{"arch": "dncnn", "model": "image denoising model", "dataset": "photos of arthropod specimens (BIOSCAN-5M)", "train_examples": 48750, "image_size": 32, "grayscale": true, "crop_scale_min": 0.5, "horizontal_flip": true, "task": "denoising", "loss": "l1", "noise_std": 0.2, "norm": "batchnorm", "activation": "relu", "depths": [10], "kernel_size": 3, "stem": "single", "widths": [80], "init": "lecun_normal", "optimizer": "muon", "muon_scale": "match_rms_adamw", "lr": 0.0051, "momentum": 0.85, "nesterov": true, "orthogonalizer": "polar_express", "adamw_lr_other_params": 0.001, "grad_clip": 1.0, "steps": 27800, "batch_size": 64, "epochs": 36.5, "lr_schedule": "poly", "final_lr_fraction": 0, "warmup_steps": 1390, "weight_decay": 0.02, "adamw_weight_decay_other_params": 0.01}
Rows from block 5, named by matrix and row number. Each number is 50 + 12 x the weight over its row's rms, rounded and kept within 0 to 99. All counts start at 0. After the name is the row's rms in percent of the matrix's.
# conv: 3x3 conv (model.blocks.5.conv.weight, 80x80x3x3), inputs 54-62, a 3x3 kernel for each
conv.0 110:58 60 52 50 56 58 47 53 49 46 46 54 49 56 57 62 61 47 67 54 50 52 48 59 44 58 66 93 71 59 58 44 47 40 42 48 47 53 57 53 56 53 52 60 56 58 56 48 52 58 40 39 50 57 62 54 49 47 41 58 62 49 58 46 35 46 34 38 46 61 53 65 35 49 34 54 54 37 37 42 39
conv.1 096:60 47 63 50 57 55 36 63 59 49 83 43 42 64 58 46 55 60 57 67 60 46 53 63 44 34 67 48 45 49 55 43 46 46 31 43 56 44 49 50 70 64 44 45 59 39 18 29 39 53 43 34 33 45 71 60 72 66 67 66 55 73 30 45 44 26 69 79 32 50 83 44 69 55 45 60 60 48 41 40 54
conv.2 095:47 44 55 64 36 52 57 45 35 55 54 30 68 50 40 52 63 50 44 35 27 54 62 35 54 37 29 52 53 58 49 58 51 55 40 51 36 47 39 39 43 53 33 55 62 76 63 44 83 83 51 56 65 63 59 57 47 53 60 57 66 68 57 51 47 44 65 53 60 28 38 45 53 61 59 52 31 44 46 29 36
conv.3 101:53 53 48 37 33 44 40 44 51 51 43 09 48 31 34 39 37 31 46 11 04 53 44 29 55 45 40 29 45 49 56 52 64 43 45 56 53 54 52 44 38 51 59 40 35 49 42 55 39 45 41 47 54 56 55 49 56 52 44 56 42 45 34 44 37 38 37 46 71 41 37 57 53 48 39 39 53 48 34 43 50
conv.4 106:63 57 55 57 57 48 54 45 46 25 29 54 49 43 39 57 70 42 54 84 56 38 59 48 42 52 50 56 60 44 38 54 38 37 52 48 49 45 42 53 47 49 37 34 44 54 45 60 48 48 59 40 33 54 67 74 52 47 55 50 40 44 37 52 47 59 60 67 47 64 64 51 47 45 42 53 54 44 56 49 47
conv.5 089:42 54 53 50 47 51 44 56 45 50 49 57 44 48 61 33 45 38 51 48 47 52 41 57 59 59 59 39 40 39 66 41 47 65 55 57 55 41 51 55 51 55 42 65 66 59 52 53 41 50 63 35 64 51 47 47 53 44 43 42 72 62 50 65 47 53 72 52 54 52 60 57 78 42 37 78 62 51 33 29 43
conv.6 112:53 38 39 62 54 45 56 56 50 51 54 28 38 54 34 54 67 52 47 66 21 58 56 40 42 56 66 38 36 72 53 55 59 51 72 67 47 44 51 31 49 50 29 37 55 45 44 48 65 42 60 63 41 55 51 57 48 62 49 48 51 39 46 54 60 66 58 36 33 60 36 12 27 44 35 30 56 48 18 41 42
conv.7 103:50 45 57 51 48 43 46 08 39 53 51 23 49 55 48 44 34 47 57 92 49 57 56 37 52 61 57 50 46 47 53 46 50 62 49 43 31 38 53 36 54 59 48 49 56 40 51 25 46 46 55 45 56 52 42 60 67 59 99 51 44 50 50 44 37 29 43 74 50 52 63 66 44 61 49 33 44 56 41 62 56
conv.8 089:45 80 39 46 86 54 55 52 49 70 48 61 54 39 52 38 32 41 68 73 77 60 85 53 67 58 62 43 56 50 67 39 50 56 44 50 54 37 50 54 99 34 54 61 49 51 54 46 49 48 37 38 43 41 32 52 53 17 36 47 44 60 40 62 48 43 53 42 45 52 58 53 60 71 52 46 46 46 51 59 48
conv.9 096:47 54 37 24 51 27 43 61 39 67 44 42 46 37 49 54 63 64 50 70 61 41 45 56 36 41 50 57 62 43 43 55 55 39 45 53 44 49 42 44 49 44 49 44 48 60 62 47 57 50 47 37 39 49 58 70 67 52 64 76 35 23 39 62 64 58 47 61 49 39 33 18 58 59 47 51 56 54 51 64 59
conv.10 108:59 53 49 53 55 52 51 62 51 36 27 49 55 36 47 51 47 50 27 64 64 23 56 47 26 31 54 98 48 49 63 35 36 31 44 52 53 56 50 51 49 61 43 50 49 49 48 41 35 43 42 49 56 44 54 50 53 56 59 53 59 70 56 60 70 70 47 57 54 39 44 50 03 29 56 57 57 66 61 47 47
conv.11 096:38 48 53 37 53 36 39 17 41 31 19 30 46 39 24 56 45 45 57 42 30 36 44 59 58 55 61 41 49 48 58 45 38 56 55 47 46 36 49 58 54 75 38 31 33 57 64 49 55 47 43 53 61 51 42 43 29 31 26 27 62 64 53 49 54 40 48 42 32 47 56 38 67 59 44 61 46 43 47 41 65
conv.12 089:55 52 52 62 50 54 34 32 52 41 60 59 45 43 50 47 52 45 65 71 69 64 45 56 46 41 50 69 52 51 70 58 55 74 57 44 51 59 56 55 72 48 66 59 53 40 45 49 53 56 66 52 58 69 49 51 57 39 52 51 46 45 60 52 45 55 48 40 61 67 59 70 31 39 48 51 62 50 35 60 54
conv.13 111:62 52 39 61 50 47 51 58 46 19 38 33 43 51 44 53 64 49 50 38 20 48 44 32 57 61 43 81 58 52 51 45 57 38 35 58 47 46 44 42 55 45 43 54 55 55 50 44 56 47 45 43 45 60 44 56 46 52 55 54 52 61 59 48 57 51 64 58 63 54 52 63 21 48 71 32 49 56 32 47 58
conv.14 098:44 55 57 39 36 70 55 46 70 35 20 37 57 43 55 44 51 63 50 69 83 58 40 83 56 36 63 69 47 48 59 37 43 66 38 37 46 43 59 42 45 54 41 56 48 52 82 66 57 77 55 67 59 53 29 47 31 37 64 54 37 55 54 43 62 55 43 70 54 37 49 29 60 51 37 53 55 43 47 51 47
conv.15 105:60 51 58 60 50 60 56 62 58 37 54 55 50 29 34 53 35 38 56 48 60 57 52 39 75 54 57 91 48 52 46 39 37 55 59 47 47 47 51 48 38 43 55 58 47 41 48 42 44 65 54 49 47 50 59 59 46 49 56 57 50 37 62 55 37 27 46 52 60 52 51 66 29 57 59 41 58 63 54 56 64
conv.16 102:56 56 41 50 53 38 40 55 46 38 22 67 25 11 46 60 28 49 31 50 61 61 51 44 54 58 40 20 42 33 35 54 47 30 51 49 56 47 44 54 41 37 59 46 36 63 54 46 50 52 36 49 59 49 36 55 46 44 53 37 29 42 49 51 77 52 33 58 40 41 54 66 24 43 51 30 43 63 37 58 69
conv.17 109:47 57 58 44 47 52 47 53 35 49 36 43 69 31 65 31 13 49 37 35 52 45 53 49 65 61 50 61 48 54 53 53 45 74 60 43 44 60 44 67 68 56 63 69 56 46 49 59 49 71 49 51 51 46 50 48 52 48 42 51 23 38 57 50 50 55 55 37 59 40 34 48 41 57 48 38 52 44 46 46 38
conv.18 098:76 43 56 98 62 61 69 38 66 45 65 36 46 63 50 44 34 47 34 49 48 22 38 38 28 30 49 70 48 68 64 36 53 64 36 41 51 60 50 54 55 47 66 72 57 45 25 38 31 46 48 31 85 60 59 46 43 73 34 44 80 41 45 34 43 56 44 60 56 35 68 59 51 28 35 36 38 51 35 34 47
conv.19 110:51 64 54 43 55 50 38 56 53 44 48 61 38 35 47 63 68 58 30 43 63 37 43 61 44 66 62 63 46 41 64 56 50 76 64 69 47 56 35 50 52 43 53 41 39 56 39 44 64 55 50 67 48 56 44 51 66 52 65 62 49 52 53 38 51 62 40 40 53 72 58 55 48 46 33 49 50 37 38 44 44
conv.20 105:50 42 46 46 33 39 43 39 44 50 73 43 49 44 29 61 42 35 49 47 17 43 58 52 39 40 49 21 27 35 49 50 33 66 70 46 47 54 43 57 60 48 53 51 48 46 55 58 50 56 51 46 49 55 57 53 45 61 55 55 49 52 53 64 47 31 61 55 50 69 59 50 55 51 45 46 52 50 39 74 84
conv.21 106:43 44 48 47 51 45 48 46 49 73 56 55 57 40 33 64 40 24 54 49 56 53 52 55 55 49 63 36 53 27 45 55 46 38 58 45 46 54 45 51 50 45 56 53 44 77 72 61 62 55 49 53 52 56 53 44 47 53 51 52 47 46 58 41 51 58 41 49 44 39 45 52 87 54 65 61 50 50 65 49 25
conv.22 106:54 54 56 57 45 56 52 46 58 17 53 36 33 47 48 39 52 59 43 48 47 48 54 59 41 57 64 09 25 52 47 40 59 79 66 61 56 54 51 48 45 39 43 35 27 44 51 43 50 61 48 52 60 63 44 43 43 44 55 51 55 45 51 45 38 46 40 35 49 39 41 54 48 72 82 42 45 59 49 64 48
conv.23 101:57 54 52 39 57 43 50 42 49 70 53 44 43 39 34 50 42 44 24 39 53 29 44 52 45 45 60 28 47 37 24 46 39 25 40 36 49 41 35 48 54 46 50 56 63 63 44 45 59 56 39 53 59 45 63 60 65 50 47 51 50 51 64 54 53 28 46 50 41 33 47 39 68 55 64 49 65 49 42 43 44
conv.24 086:43 48 56 26 46 49 29 46 50 39 68 52 45 61 49 60 56 49 28 52 54 52 48 49 46 56 52 49 48 53 40 45 50 49 50 49 50 48 46 81 65 46 26 59 51 42 59 57 58 46 50 52 51 48 38 45 51 98 48 49 48 57 47 50 45 39 58 44 52 58 58 48 38 47 49 37 52 55 51 54 56
conv.25 097:54 38 47 54 45 33 54 49 50 25 64 62 23 63 33 64 71 52 58 73 55 44 71 50 63 61 62 57 54 60 41 40 51 33 44 62 37 37 48 38 46 47 24 40 51 47 48 45 55 56 57 42 35 28 65 76 54 50 25 66 64 62 62 51 41 33 40 48 40 62 66 46 63 60 60 55 49 46 34 38 59
conv.26 107:51 49 49 57 49 45 34 52 43 46 58 47 40 43 50 60 42 55 44 50 33 38 47 44 33 52 51 55 42 50 51 46 52 46 59 71 53 49 63 44 56 67 54 38 46 51 42 50 41 48 43 54 56 49 61 47 34 55 54 42 48 46 46 37 51 45 40 41 48 33 48 53 30 49 49 63 53 46 59 38 26
conv.27 098:52 68 52 38 64 53 40 53 49 33 14 46 59 51 59 58 74 74 46 51 55 57 32 79 35 37 46 48 58 50 46 59 55 52 69 63 69 64 50 70 79 60 72 58 52 59 77 58 49 38 45 46 59 36 29 57 44 31 51 54 26 74 74 42 50 37 62 35 50 76 61 35 35 52 55 34 35 48 51 53 57
conv.28 108:56 50 55 49 44 45 42 48 52 76 68 62 53 44 40 41 43 33 58 43 48 48 43 45 47 57 46 64 47 58 45 48 54 60 43 51 44 63 71 46 50 69 64 55 54 40 46 37 55 50 51 45 49 45 63 56 44 59 55 45 41 48 54 59 62 85 56 49 53 59 50 48 24 54 81 29 52 61 22 39 45
conv.29 107:38 31 41 45 35 47 60 54 50 60 62 48 32 51 62 53 69 74 51 54 26 58 41 29 43 34 45 47 35 50 50 39 57 59 53 67 60 49 52 61 57 56 59 60 63 51 56 57 52 60 45 38 52 41 67 50 46 62 63 54 50 54 52 43 56 52 26 46 56 60 56 43 66 61 61 48 41 45 42 38 47
conv.30 109:54 54 53 41 45 55 36 37 38 52 44 39 42 40 43 58 53 41 46 57 30 45 48 47 64 60 48 39 46 61 52 48 37 82 46 51 51 51 43 50 46 54 45 54 54 47 53 50 47 50 44 52 47 49 52 48 43 53 55 50 58 58 52 44 52 81 51 47 74 52 49 63 39 50 61 61 58 61 52 27 25
conv.31 087:57 72 56 57 88 52 51 44 44 49 45 39 42 52 36 56 58 46 50 38 22 44 60 42 38 46 44 55 42 43 47 40 32 42 53 50 61 17 20 57 88 47 54 46 42 33 51 56 43 33 74 53 55 63 46 91 46 55 46 53 55 47 54 56 47 66 48 46 51 45 41 50 50 46 39 49 54 51 52 52 49
conv.32 105:42 44 53 46 44 50 46 52 60 40 48 47 49 48 42 50 48 57 47 38 41 57 47 47 67 56 37 23 59 44 39 47 49 35 42 37 56 52 58 51 53 47 51 57 46 46 34 33 43 50 36 38 40 40 56 48 41 53 60 40 29 36 38 34 35 46 47 56 60 69 73 65 72 63 62 48 42 43 49 66 67
conv.33 098:45 41 47 46 55 54 34 32 55 39 48 72 46 49 58 32 51 58 48 42 36 54 39 50 63 42 56 92 51 58 72 42 50 75 42 57 57 43 46 57 31 61 38 35 54 60 67 50 50 62 56 56 54 50 55 56 46 46 35 41 61 59 37 55 40 50 38 34 52 46 40 57 59 54 64 53 53 59 47 40 44
conv.34 106:53 56 43 50 59 44 37 50 52 37 36 55 41 40 49 45 46 59 52 45 57 53 48 57 56 34 45 45 54 39 47 59 53 30 40 62 53 53 51 52 57 44 47 53 47 46 50 49 49 48 54 54 36 43 23 39 46 32 48 54 38 54 64 46 53 57 40 56 61 48 62 62 55 39 29 55 46 40 54 61 53
conv.35 078:49 52 54 52 58 42 45 28 64 43 33 52 51 78 51 52 53 63 45 47 46 49 66 47 56 40 49 61 46 58 60 73 51 53 56 53 55 54 51 54 44 41 51 36 38 51 54 59 54 55 52 62 56 54 55 45 51 51 50 52 46 40 51 44 57 53 43 52 49 52 51 48 50 46 54 47 54 42 49 37 48
conv.36 090:46 56 52 54 63 47 59 32 49 48 33 55 49 67 47 52 61 46 44 35 35 52 57 56 52 60 53 51 48 69 41 49 63 56 61 58 56 54 58 62 58 52 56 53 46 48 67 55 59 37 55 54 36 53 45 38 43 39 59 54 45 62 78 51 56 71 61 40 63 60 60 53 34 34 47 34 25 41 48 44 40
conv.37 109:33 57 54 43 63 56 51 65 60 56 47 56 61 63 51 63 57 43 56 44 52 57 50 66 54 77 51 43 68 62 30 65 62 22 47 47 49 52 47 46 60 58 30 41 43 46 63 66 57 50 58 50 42 45 55 50 43 57 45 37 42 37 46 62 33 65 66 17 58 75 50 67 64 51 65 61 46 61 52 51 68
conv.38 092:37 48 58 36 44 54 38 70 50 55 62 69 60 65 65 61 52 60 48 53 59 37 50 46 49 35 55 31 51 35 41 51 39 40 49 39 51 43 40 62 59 46 59 47 41 50 56 61 54 53 30 55 44 51 40 38 50 42 44 51 44 29 23 52 45 53 55 44 54 43 48 61 45 55 56 49 41 48 41 39 43
conv.39 114:64 73 56 55 63 45 58 58 34 26 25 46 38 41 66 52 55 59 38 38 38 58 55 60 65 57 58 56 45 34 57 51 52 66 69 58 32 54 64 45 74 65 31 46 56 49 52 49 61 55 41 52 55 49 45 44 39 51 50 66 53 49 53 47 53 76 57 52 56 29 30 40 43 42 48 55 42 33 66 51 34
conv.40 103:40 42 40 46 54 54 62 73 54 43 62 38 46 50 46 58 41 29 35 32 55 56 54 67 57 70 52 59 42 56 58 44 52 53 55 41 61 60 53 44 45 50 51 47 43 52 55 73 61 40 49 47 35 59 54 53 52 34 20 51 34 29 52 59 42 61 60 46 55 65 45 74 42 55 47 39 39 30 44 40 40
conv.41 109:44 52 55 57 49 65 57 47 54 45 46 50 63 57 56 67 61 62 62 59 33 51 41 35 47 55 41 13 38 40 51 51 56 41 56 60 49 52 64 50 38 44 43 43 47 39 50 46 49 49 38 56 52 40 35 33 30 43 41 30 58 61 44 54 63 58 59 56 51 40 40 40 53 55 50 40 44 73 60 57 78
conv.42 105:44 49 52 48 56 54 60 58 52 42 56 54 45 41 51 54 51 33 47 53 52 55 38 56 66 57 71 34 54 43 49 58 52 46 56 53 63 51 56 63 60 40 47 47 46 46 51 51 50 56 44 46 55 43 58 58 61 55 59 50 63 47 43 70 62 35 69 58 48 59 59 46 13 43 25 23 59 35 38 63 21
conv.43 106:51 57 58 56 59 62 54 54 57 39 34 43 38 58 67 31 51 47 42 35 60 35 43 64 26 37 48 33 55 57 31 60 66 33 55 56 51 52 42 52 62 47 44 39 43 50 46 45 54 58 41 49 64 54 46 57 41 46 53 48 39 39 51 52 40 52 63 31 31 72 34 27 57 50 53 26 52 43 10 48 46
conv.44 095:55 49 52 48 18 51 40 47 54 53 54 40 62 57 43 57 68 48 50 61 37 41 44 31 49 37 31 55 42 44 51 25 35 35 85 51 44 68 66 69 99 58 50 41 79 63 68 53 68 66 46 55 57 57 53 36 36 58 58 36 42 50 46 55 54 43 71 61 41 62 57 36 49 49 58 39 33 45 26 32 23
conv.45 092:45 47 48 46 67 47 51 59 59 62 74 68 43 51 74 31 39 67 45 40 27 45 56 41 41 29 40 38 41 57 30 53 47 63 39 64 46 62 74 55 49 66 55 61 57 49 49 56 58 88 56 51 44 61 43 48 38 43 57 37 38 44 40 35 44 59 54 55 58 46 49 46 57 45 41 68 56 16 40 36 54
conv.46 083:44 48 45 15 55 50 76 52 49 64 43 47 50 46 50 38 41 53 40 47 48 47 45 52 45 44 45 57 54 58 38 49 54 44 54 56 44 48 53 31 51 48 73 41 48 60 41 47 61 49 45 47 47 46 57 51 49 20 52 47 53 50 53 50 47 50 41 50 50 51 45 52 54 52 49 57 44 46 43 51 48
conv.47 105:52 55 56 51 56 51 36 41 48 44 57 61 52 62 58 27 34 55 27 51 46 41 55 55 34 57 58 77 56 42 56 41 24 64 57 17 57 61 71 55 49 59 56 54 62 52 57 50 55 49 47 56 58 53 32 38 49 46 49 55 54 58 57 54 58 57 53 63 54 41 61 57 45 45 64 56 52 62 72 52 53
conv.48 104:55 53 41 59 64 51 48 47 50 54 59 39 58 70 62 46 42 38 64 61 26 34 34 46 52 41 49 30 59 48 33 61 63 16 52 57 51 39 40 56 55 51 46 55 50 43 56 58 46 40 48 47 37 50 63 45 51 74 51 40 66 41 49 43 59 69 24 47 54 44 44 40 76 59 49 41 34 45 53 49 56
conv.49 081:43 42 44 44 60 62 51 48 37 54 66 62 36 50 64 48 55 45 52 45 55 50 60 63 55 63 53 23 52 37 40 80 50 55 59 54 46 81 60 44 47 72 50 55 65 45 40 44 50 53 44 44 52 59 52 45 56 63 41 49 99 65 45 66 49 53 56 28 44 66 53 53 55 43 37 54 69 48 45 59 50
conv.50 111:52 41 43 58 66 55 43 51 42 09 18 28 38 47 65 28 52 72 46 29 17 39 30 50 53 45 48 47 45 49 47 44 38 52 56 52 44 45 46 48 44 48 57 51 59 57 69 67 45 62 68 45 57 60 58 53 48 65 72 53 58 47 50 21 72 89 47 55 72 51 59 53 46 57 66 26 45 80 39 47 70
conv.51 103:52 62 52 49 49 49 60 47 57 58 52 54 56 34 46 66 52 51 38 51 48 59 68 57 74 73 67 53 54 67 61 51 57 63 37 45 73 71 55 57 60 52 42 39 46 35 26 26 39 50 57 37 43 47 46 58 62 48 47 57 41 49 59 52 58 46 50 46 42 47 38 50 56 44 49 63 53 49 63 55 42
conv.52 095:55 63 51 45 99 49 38 70 52 28 42 45 42 50 43 51 44 47 53 57 43 56 54 48 40 52 43 49 50 40 20 48 39 53 22 34 55 60 58 87 78 64 40 69 47 42 40 37 41 46 34 49 41 60 69 48 53 40 53 48 35 44 44 41 38 29 33 39 46 51 39 47 37 53 49 45 54 51 45 55 57
conv.53 090:55 48 51 63 60 42 52 29 48 36 27 40 34 35 25 47 45 31 57 50 33 48 32 32 49 50 38 57 54 38 54 52 39 27 58 48 50 46 48 48 47 35 57 55 48 72 67 47 45 56 52 27 54 60 41 41 39 42 42 39 39 55 39 47 42 40 54 63 57 55 46 50 53 58 59 39 45 51 46 44 38
conv.54 108:43 44 55 44 31 39 53 30 48 73 77 55 46 57 56 55 42 80 51 63 61 58 55 73 48 55 57 38 31 58 57 36 48 44 44 45 55 45 57 49 46 47 61 47 47 54 61 55 53 81 63 51 58 32 47 39 63 37 50 50 41 45 48 62 49 45 53 69 46 47 61 60 86 65 58 55 37 49 66 54 53
conv.55 095:40 41 46 49 48 45 72 16 39 62 67 56 75 80 49 58 52 49 43 37 53 29 68 45 33 60 48 50 58 54 68 53 50 57 51 42 58 62 50 61 42 47 50 61 46 50 54 48 48 53 38 88 50 49 35 39 48 37 39 40 64 49 51 42 45 50 56 41 55 54 51 47 36 49 52 30 50 55 48 44 50
conv.56 103:47 38 51 52 43 56 50 42 45 66 54 54 62 48 57 51 41 30 50 52 37 60 68 37 48 49 36 96 70 35 54 42 36 42 40 33 53 60 40 56 53 56 48 52 50 53 62 45 57 57 44 52 41 48 51 46 48 41 36 32 43 46 47 40 50 42 48 56 47 50 53 50 43 44 46 46 49 51 38 64 41
conv.57 086:51 52 49 54 49 39 55 34 00 51 58 52 53 48 64 43 50 59 53 54 53 51 37 59 49 45 59 56 59 65 57 61 78 55 46 69 46 49 57 44 40 41 45 46 56 47 47 49 51 50 50 49 71 28 55 55 52 55 58 55 55 58 57 49 53 55 55 55 60 53 45 46 45 44 42 49 60 47 54 54 47
conv.58 100:36 44 47 36 60 51 65 52 42 71 53 56 58 39 52 50 45 46 54 40 41 59 45 51 61 55 42 40 37 55 45 36 52 39 40 49 46 54 53 29 47 48 69 48 49 50 49 48 55 54 66 53 49 55 36 48 46 88 52 45 57 54 60 58 42 40 52 41 46 66 47 54 55 61 52 38 42 44 44 41 42
conv.59 097:42 53 47 77 53 51 86 41 61 48 55 51 66 77 55 63 52 45 66 48 37 54 60 51 45 56 59 30 32 32 65 40 51 55 55 35 39 43 52 33 48 44 50 42 47 67 73 64 54 71 74 70 55 63 44 40 45 47 52 44 56 60 35 55 58 62 60 60 45 45 49 41 71 53 52 65 39 59 35 28 49
conv.60 110:43 45 38 50 56 54 44 40 66 62 42 28 66 62 31 60 64 47 47 52 40 53 47 35 53 57 54 40 42 70 45 46 72 44 55 70 31 52 60 49 51 56 43 44 48 37 43 47 61 52 46 58 50 41 46 52 51 59 52 52 64 60 54 55 55 35 52 62 38 60 59 59 63 51 56 56 46 64 32 41 70
conv.61 099:43 44 41 44 50 49 45 38 49 39 44 45 41 35 41 45 32 38 55 62 36 47 50 49 47 52 48 51 54 32 67 61 26 56 52 38 51 52 36 51 48 29 45 40 33 52 60 56 48 51 53 47 52 44 51 55 50 37 47 47 27 42 34 43 51 28 42 58 44 45 45 39 68 51 32 76 62 35 62 39 25
conv.62 104:66 53 42 65 45 55 39 48 45 21 07 38 61 31 31 74 56 55 39 58 68 38 69 41 36 46 34 66 53 44 53 43 50 59 48 47 54 53 46 52 46 45 50 52 40 59 61 64 39 76 69 51 61 70 55 64 77 53 76 56 44 44 50 17 48 43 70 70 56 40 45 53 26 40 29 18 46 33 39 53 45
conv.63 078:45 49 46 42 86 48 43 99 49 64 49 41 51 45 39 49 45 47 52 56 50 52 44 41 47 46 48 50 48 43 54 43 48 57 48 50 46 41 49 51 37 41 45 66 58 41 47 43 47 37 49 54 47 46 44 46 47 46 52 48 50 45 48 59 48 54 58 52 49 46 54 52 49 47 57 56 59 55 48 56 58
conv.64 101:47 44 42 38 48 53 42 30 42 47 31 30 54 40 46 40 44 46 48 36 06 50 52 47 49 55 51 47 47 46 22 35 39 11 46 39 48 41 60 48 49 70 36 44 59 52 51 38 60 46 61 54 50 42 62 57 23 84 62 40 52 38 43 41 51 51 38 65 65 47 46 55 56 48 47 53 42 63 44 44 47
conv.65 082:52 53 51 45 69 52 41 16 40 48 55 49 50 50 49 63 39 55 55 54 51 40 48 44 58 75 54 53 47 39 54 54 51 53 36 56 52 47 48 62 41 62 56 99 51 49 45 43 46 40 51 42 53 43 47 53 52 50 45 54 47 45 51 53 54 45 52 46 50 53 46 52 53 56 51 53 72 52 46 32 45
conv.66 099:32 39 38 36 51 43 46 51 51 69 56 52 58 54 33 49 45 42 42 03 23 44 40 43 51 56 60 74 65 56 50 43 50 46 38 43 73 51 63 64 61 66 58 52 63 53 46 49 53 52 46 59 53 49 55 61 27 39 39 38 52 51 44 56 53 55 50 54 46 50 47 43 22 60 75 27 45 57 43 54 49
conv.67 095:56 48 38 76 80 48 56 62 57 33 44 40 44 56 55 75 62 54 42 39 39 51 53 55 49 23 30 57 60 73 58 50 72 50 55 49 55 58 66 40 65 55 62 63 62 56 64 65 66 66 64 70 65 69 40 34 38 41 42 41 45 43 47 30 36 49 38 35 41 59 49 46 49 49 27 31 41 32 35 40 54
conv.68 094:49 55 63 41 22 55 49 46 48 64 64 39 52 46 44 35 36 56 58 33 36 57 37 41 54 35 37 46 67 58 54 46 52 57 42 37 58 51 57 51 60 50 36 40 42 46 38 41 55 57 50 56 49 56 58 52 53 50 47 44 55 53 52 53 59 50 43 39 52 51 45 58 35 25 27 64 54 51 65 57 57
conv.69 082:52 44 42 69 48 49 76 46 45 47 58 48 41 41 40 51 44 49 77 65 65 57 28 52 50 50 49 46 54 45 30 66 41 39 44 53 44 43 35 34 42 59 50 51 44 51 45 38 40 42 45 36 48 39 41 60 58 36 47 51 38 43 48 50 43 44 52 45 57 46 49 53 50 51 43 66 59 47 57 48 46
conv.70 106:46 44 43 61 52 37 52 34 34 59 33 47 59 47 64 52 48 56 60 37 45 69 44 44 63 39 41 30 49 41 33 44 50 52 63 58 52 46 52 56 48 48 39 49 56 47 54 47 60 55 49 43 41 59 40 51 44 50 48 44 59 62 58 43 52 56 40 59 43 47 40 24 70 62 73 51 55 47 30 28 29
conv.71 093:46 52 60 35 73 66 61 20 69 49 57 63 59 57 61 58 60 72 70 71 74 60 58 68 59 53 50 79 55 58 52 40 47 46 50 41 45 45 44 37 39 58 49 21 54 63 82 54 66 51 54 51 44 53 59 62 56 40 56 59 44 45 54 47 57 55 37 55 39 55 44 41 41 27 44 53 30 51 62 44 49
conv.72 095:46 53 49 59 46 55 35 46 44 50 52 39 57 70 36 24 57 38 60 43 46 69 81 47 33 50 51 42 50 57 35 49 54 52 53 55 38 43 48 37 40 44 29 36 55 40 42 29 36 74 40 59 38 43 54 55 42 75 50 61 54 46 55 53 54 62 65 49 50 50 51 41 49 50 57 50 51 49 57 48 54
conv.73 109:54 60 54 44 59 37 43 54 47 13 38 47 41 54 50 60 71 51 63 43 59 48 48 66 26 54 50 44 59 41 48 58 41 50 59 31 46 51 45 47 42 43 43 50 43 40 49 47 51 41 48 61 44 70 45 39 39 52 51 51 45 55 49 55 50 66 53 52 60 63 56 46 69 62 34 39 48 46 29 54 70
conv.74 102:46 54 51 45 72 49 62 46 42 56 43 50 43 46 44 22 32 46 51 63 65 44 41 60 41 50 51 34 46 47 50 59 37 53 40 18 54 46 51 49 32 41 55 78 50 37 52 61 54 43 48 48 45 33 44 56 63 50 52 55 59 52 48 78 64 67 71 59 58 61 62 38 42 40 45 53 68 41 63 57 49
conv.75 085:62 53 51 61 58 54 59 38 54 55 53 49 54 41 43 51 58 46 48 49 50 45 53 45 45 41 46 62 64 58 40 59 37 36 49 52 55 52 48 50 41 53 47 69 47 63 61 72 46 66 59 43 51 52 47 47 31 76 85 43 37 46 43 49 54 42 26 75 52 41 45 47 47 48 45 50 43 44 59 54 45
conv.76 107:52 44 50 62 50 50 49 54 52 34 53 57 51 67 53 61 55 34 49 61 60 55 80 48 41 57 51 47 68 58 51 63 45 49 48 22 39 50 49 51 41 45 38 40 41 56 47 42 40 40 60 44 55 71 64 55 45 60 54 50 48 48 38 47 57 56 52 53 56 50 59 67 52 50 64 43 58 61 40 59 86
conv.77 108:46 39 43 50 46 44 56 56 56 51 69 51 41 49 34 59 64 56 37 61 56 33 51 55 45 56 62 77 57 59 64 41 39 56 65 60 47 37 44 52 51 39 59 65 51 61 61 57 46 52 58 49 61 58 70 48 53 68 53 49 82 53 45 55 40 33 56 52 55 57 65 65 35 56 54 44 47 40 53 52 58
conv.78 111:41 48 48 48 49 62 49 49 56 47 27 15 48 49 38 56 54 66 51 51 51 48 53 57 24 39 45 38 53 42 40 51 39 51 41 37 46 42 44 46 56 45 41 45 41 56 55 45 60 58 51 52 52 42 58 57 42 58 58 48 48 48 44 56 50 78 55 48 55 56 49 69 48 33 42 42 43 74 56 62 99
conv.79 105:53 57 48 48 52 49 50 72 55 39 46 62 46 53 51 49 70 58 52 44 43 51 57 60 61 61 68 83 63 55 51 48 46 16 15 28 52 59 48 49 42 56 38 42 54 40 44 57 47 48 54 39 48 57 54 60 63 56 59 57 55 52 45 46 40 32 62 52 41 76 67 37 50 63 50 47 53 48 49 56 54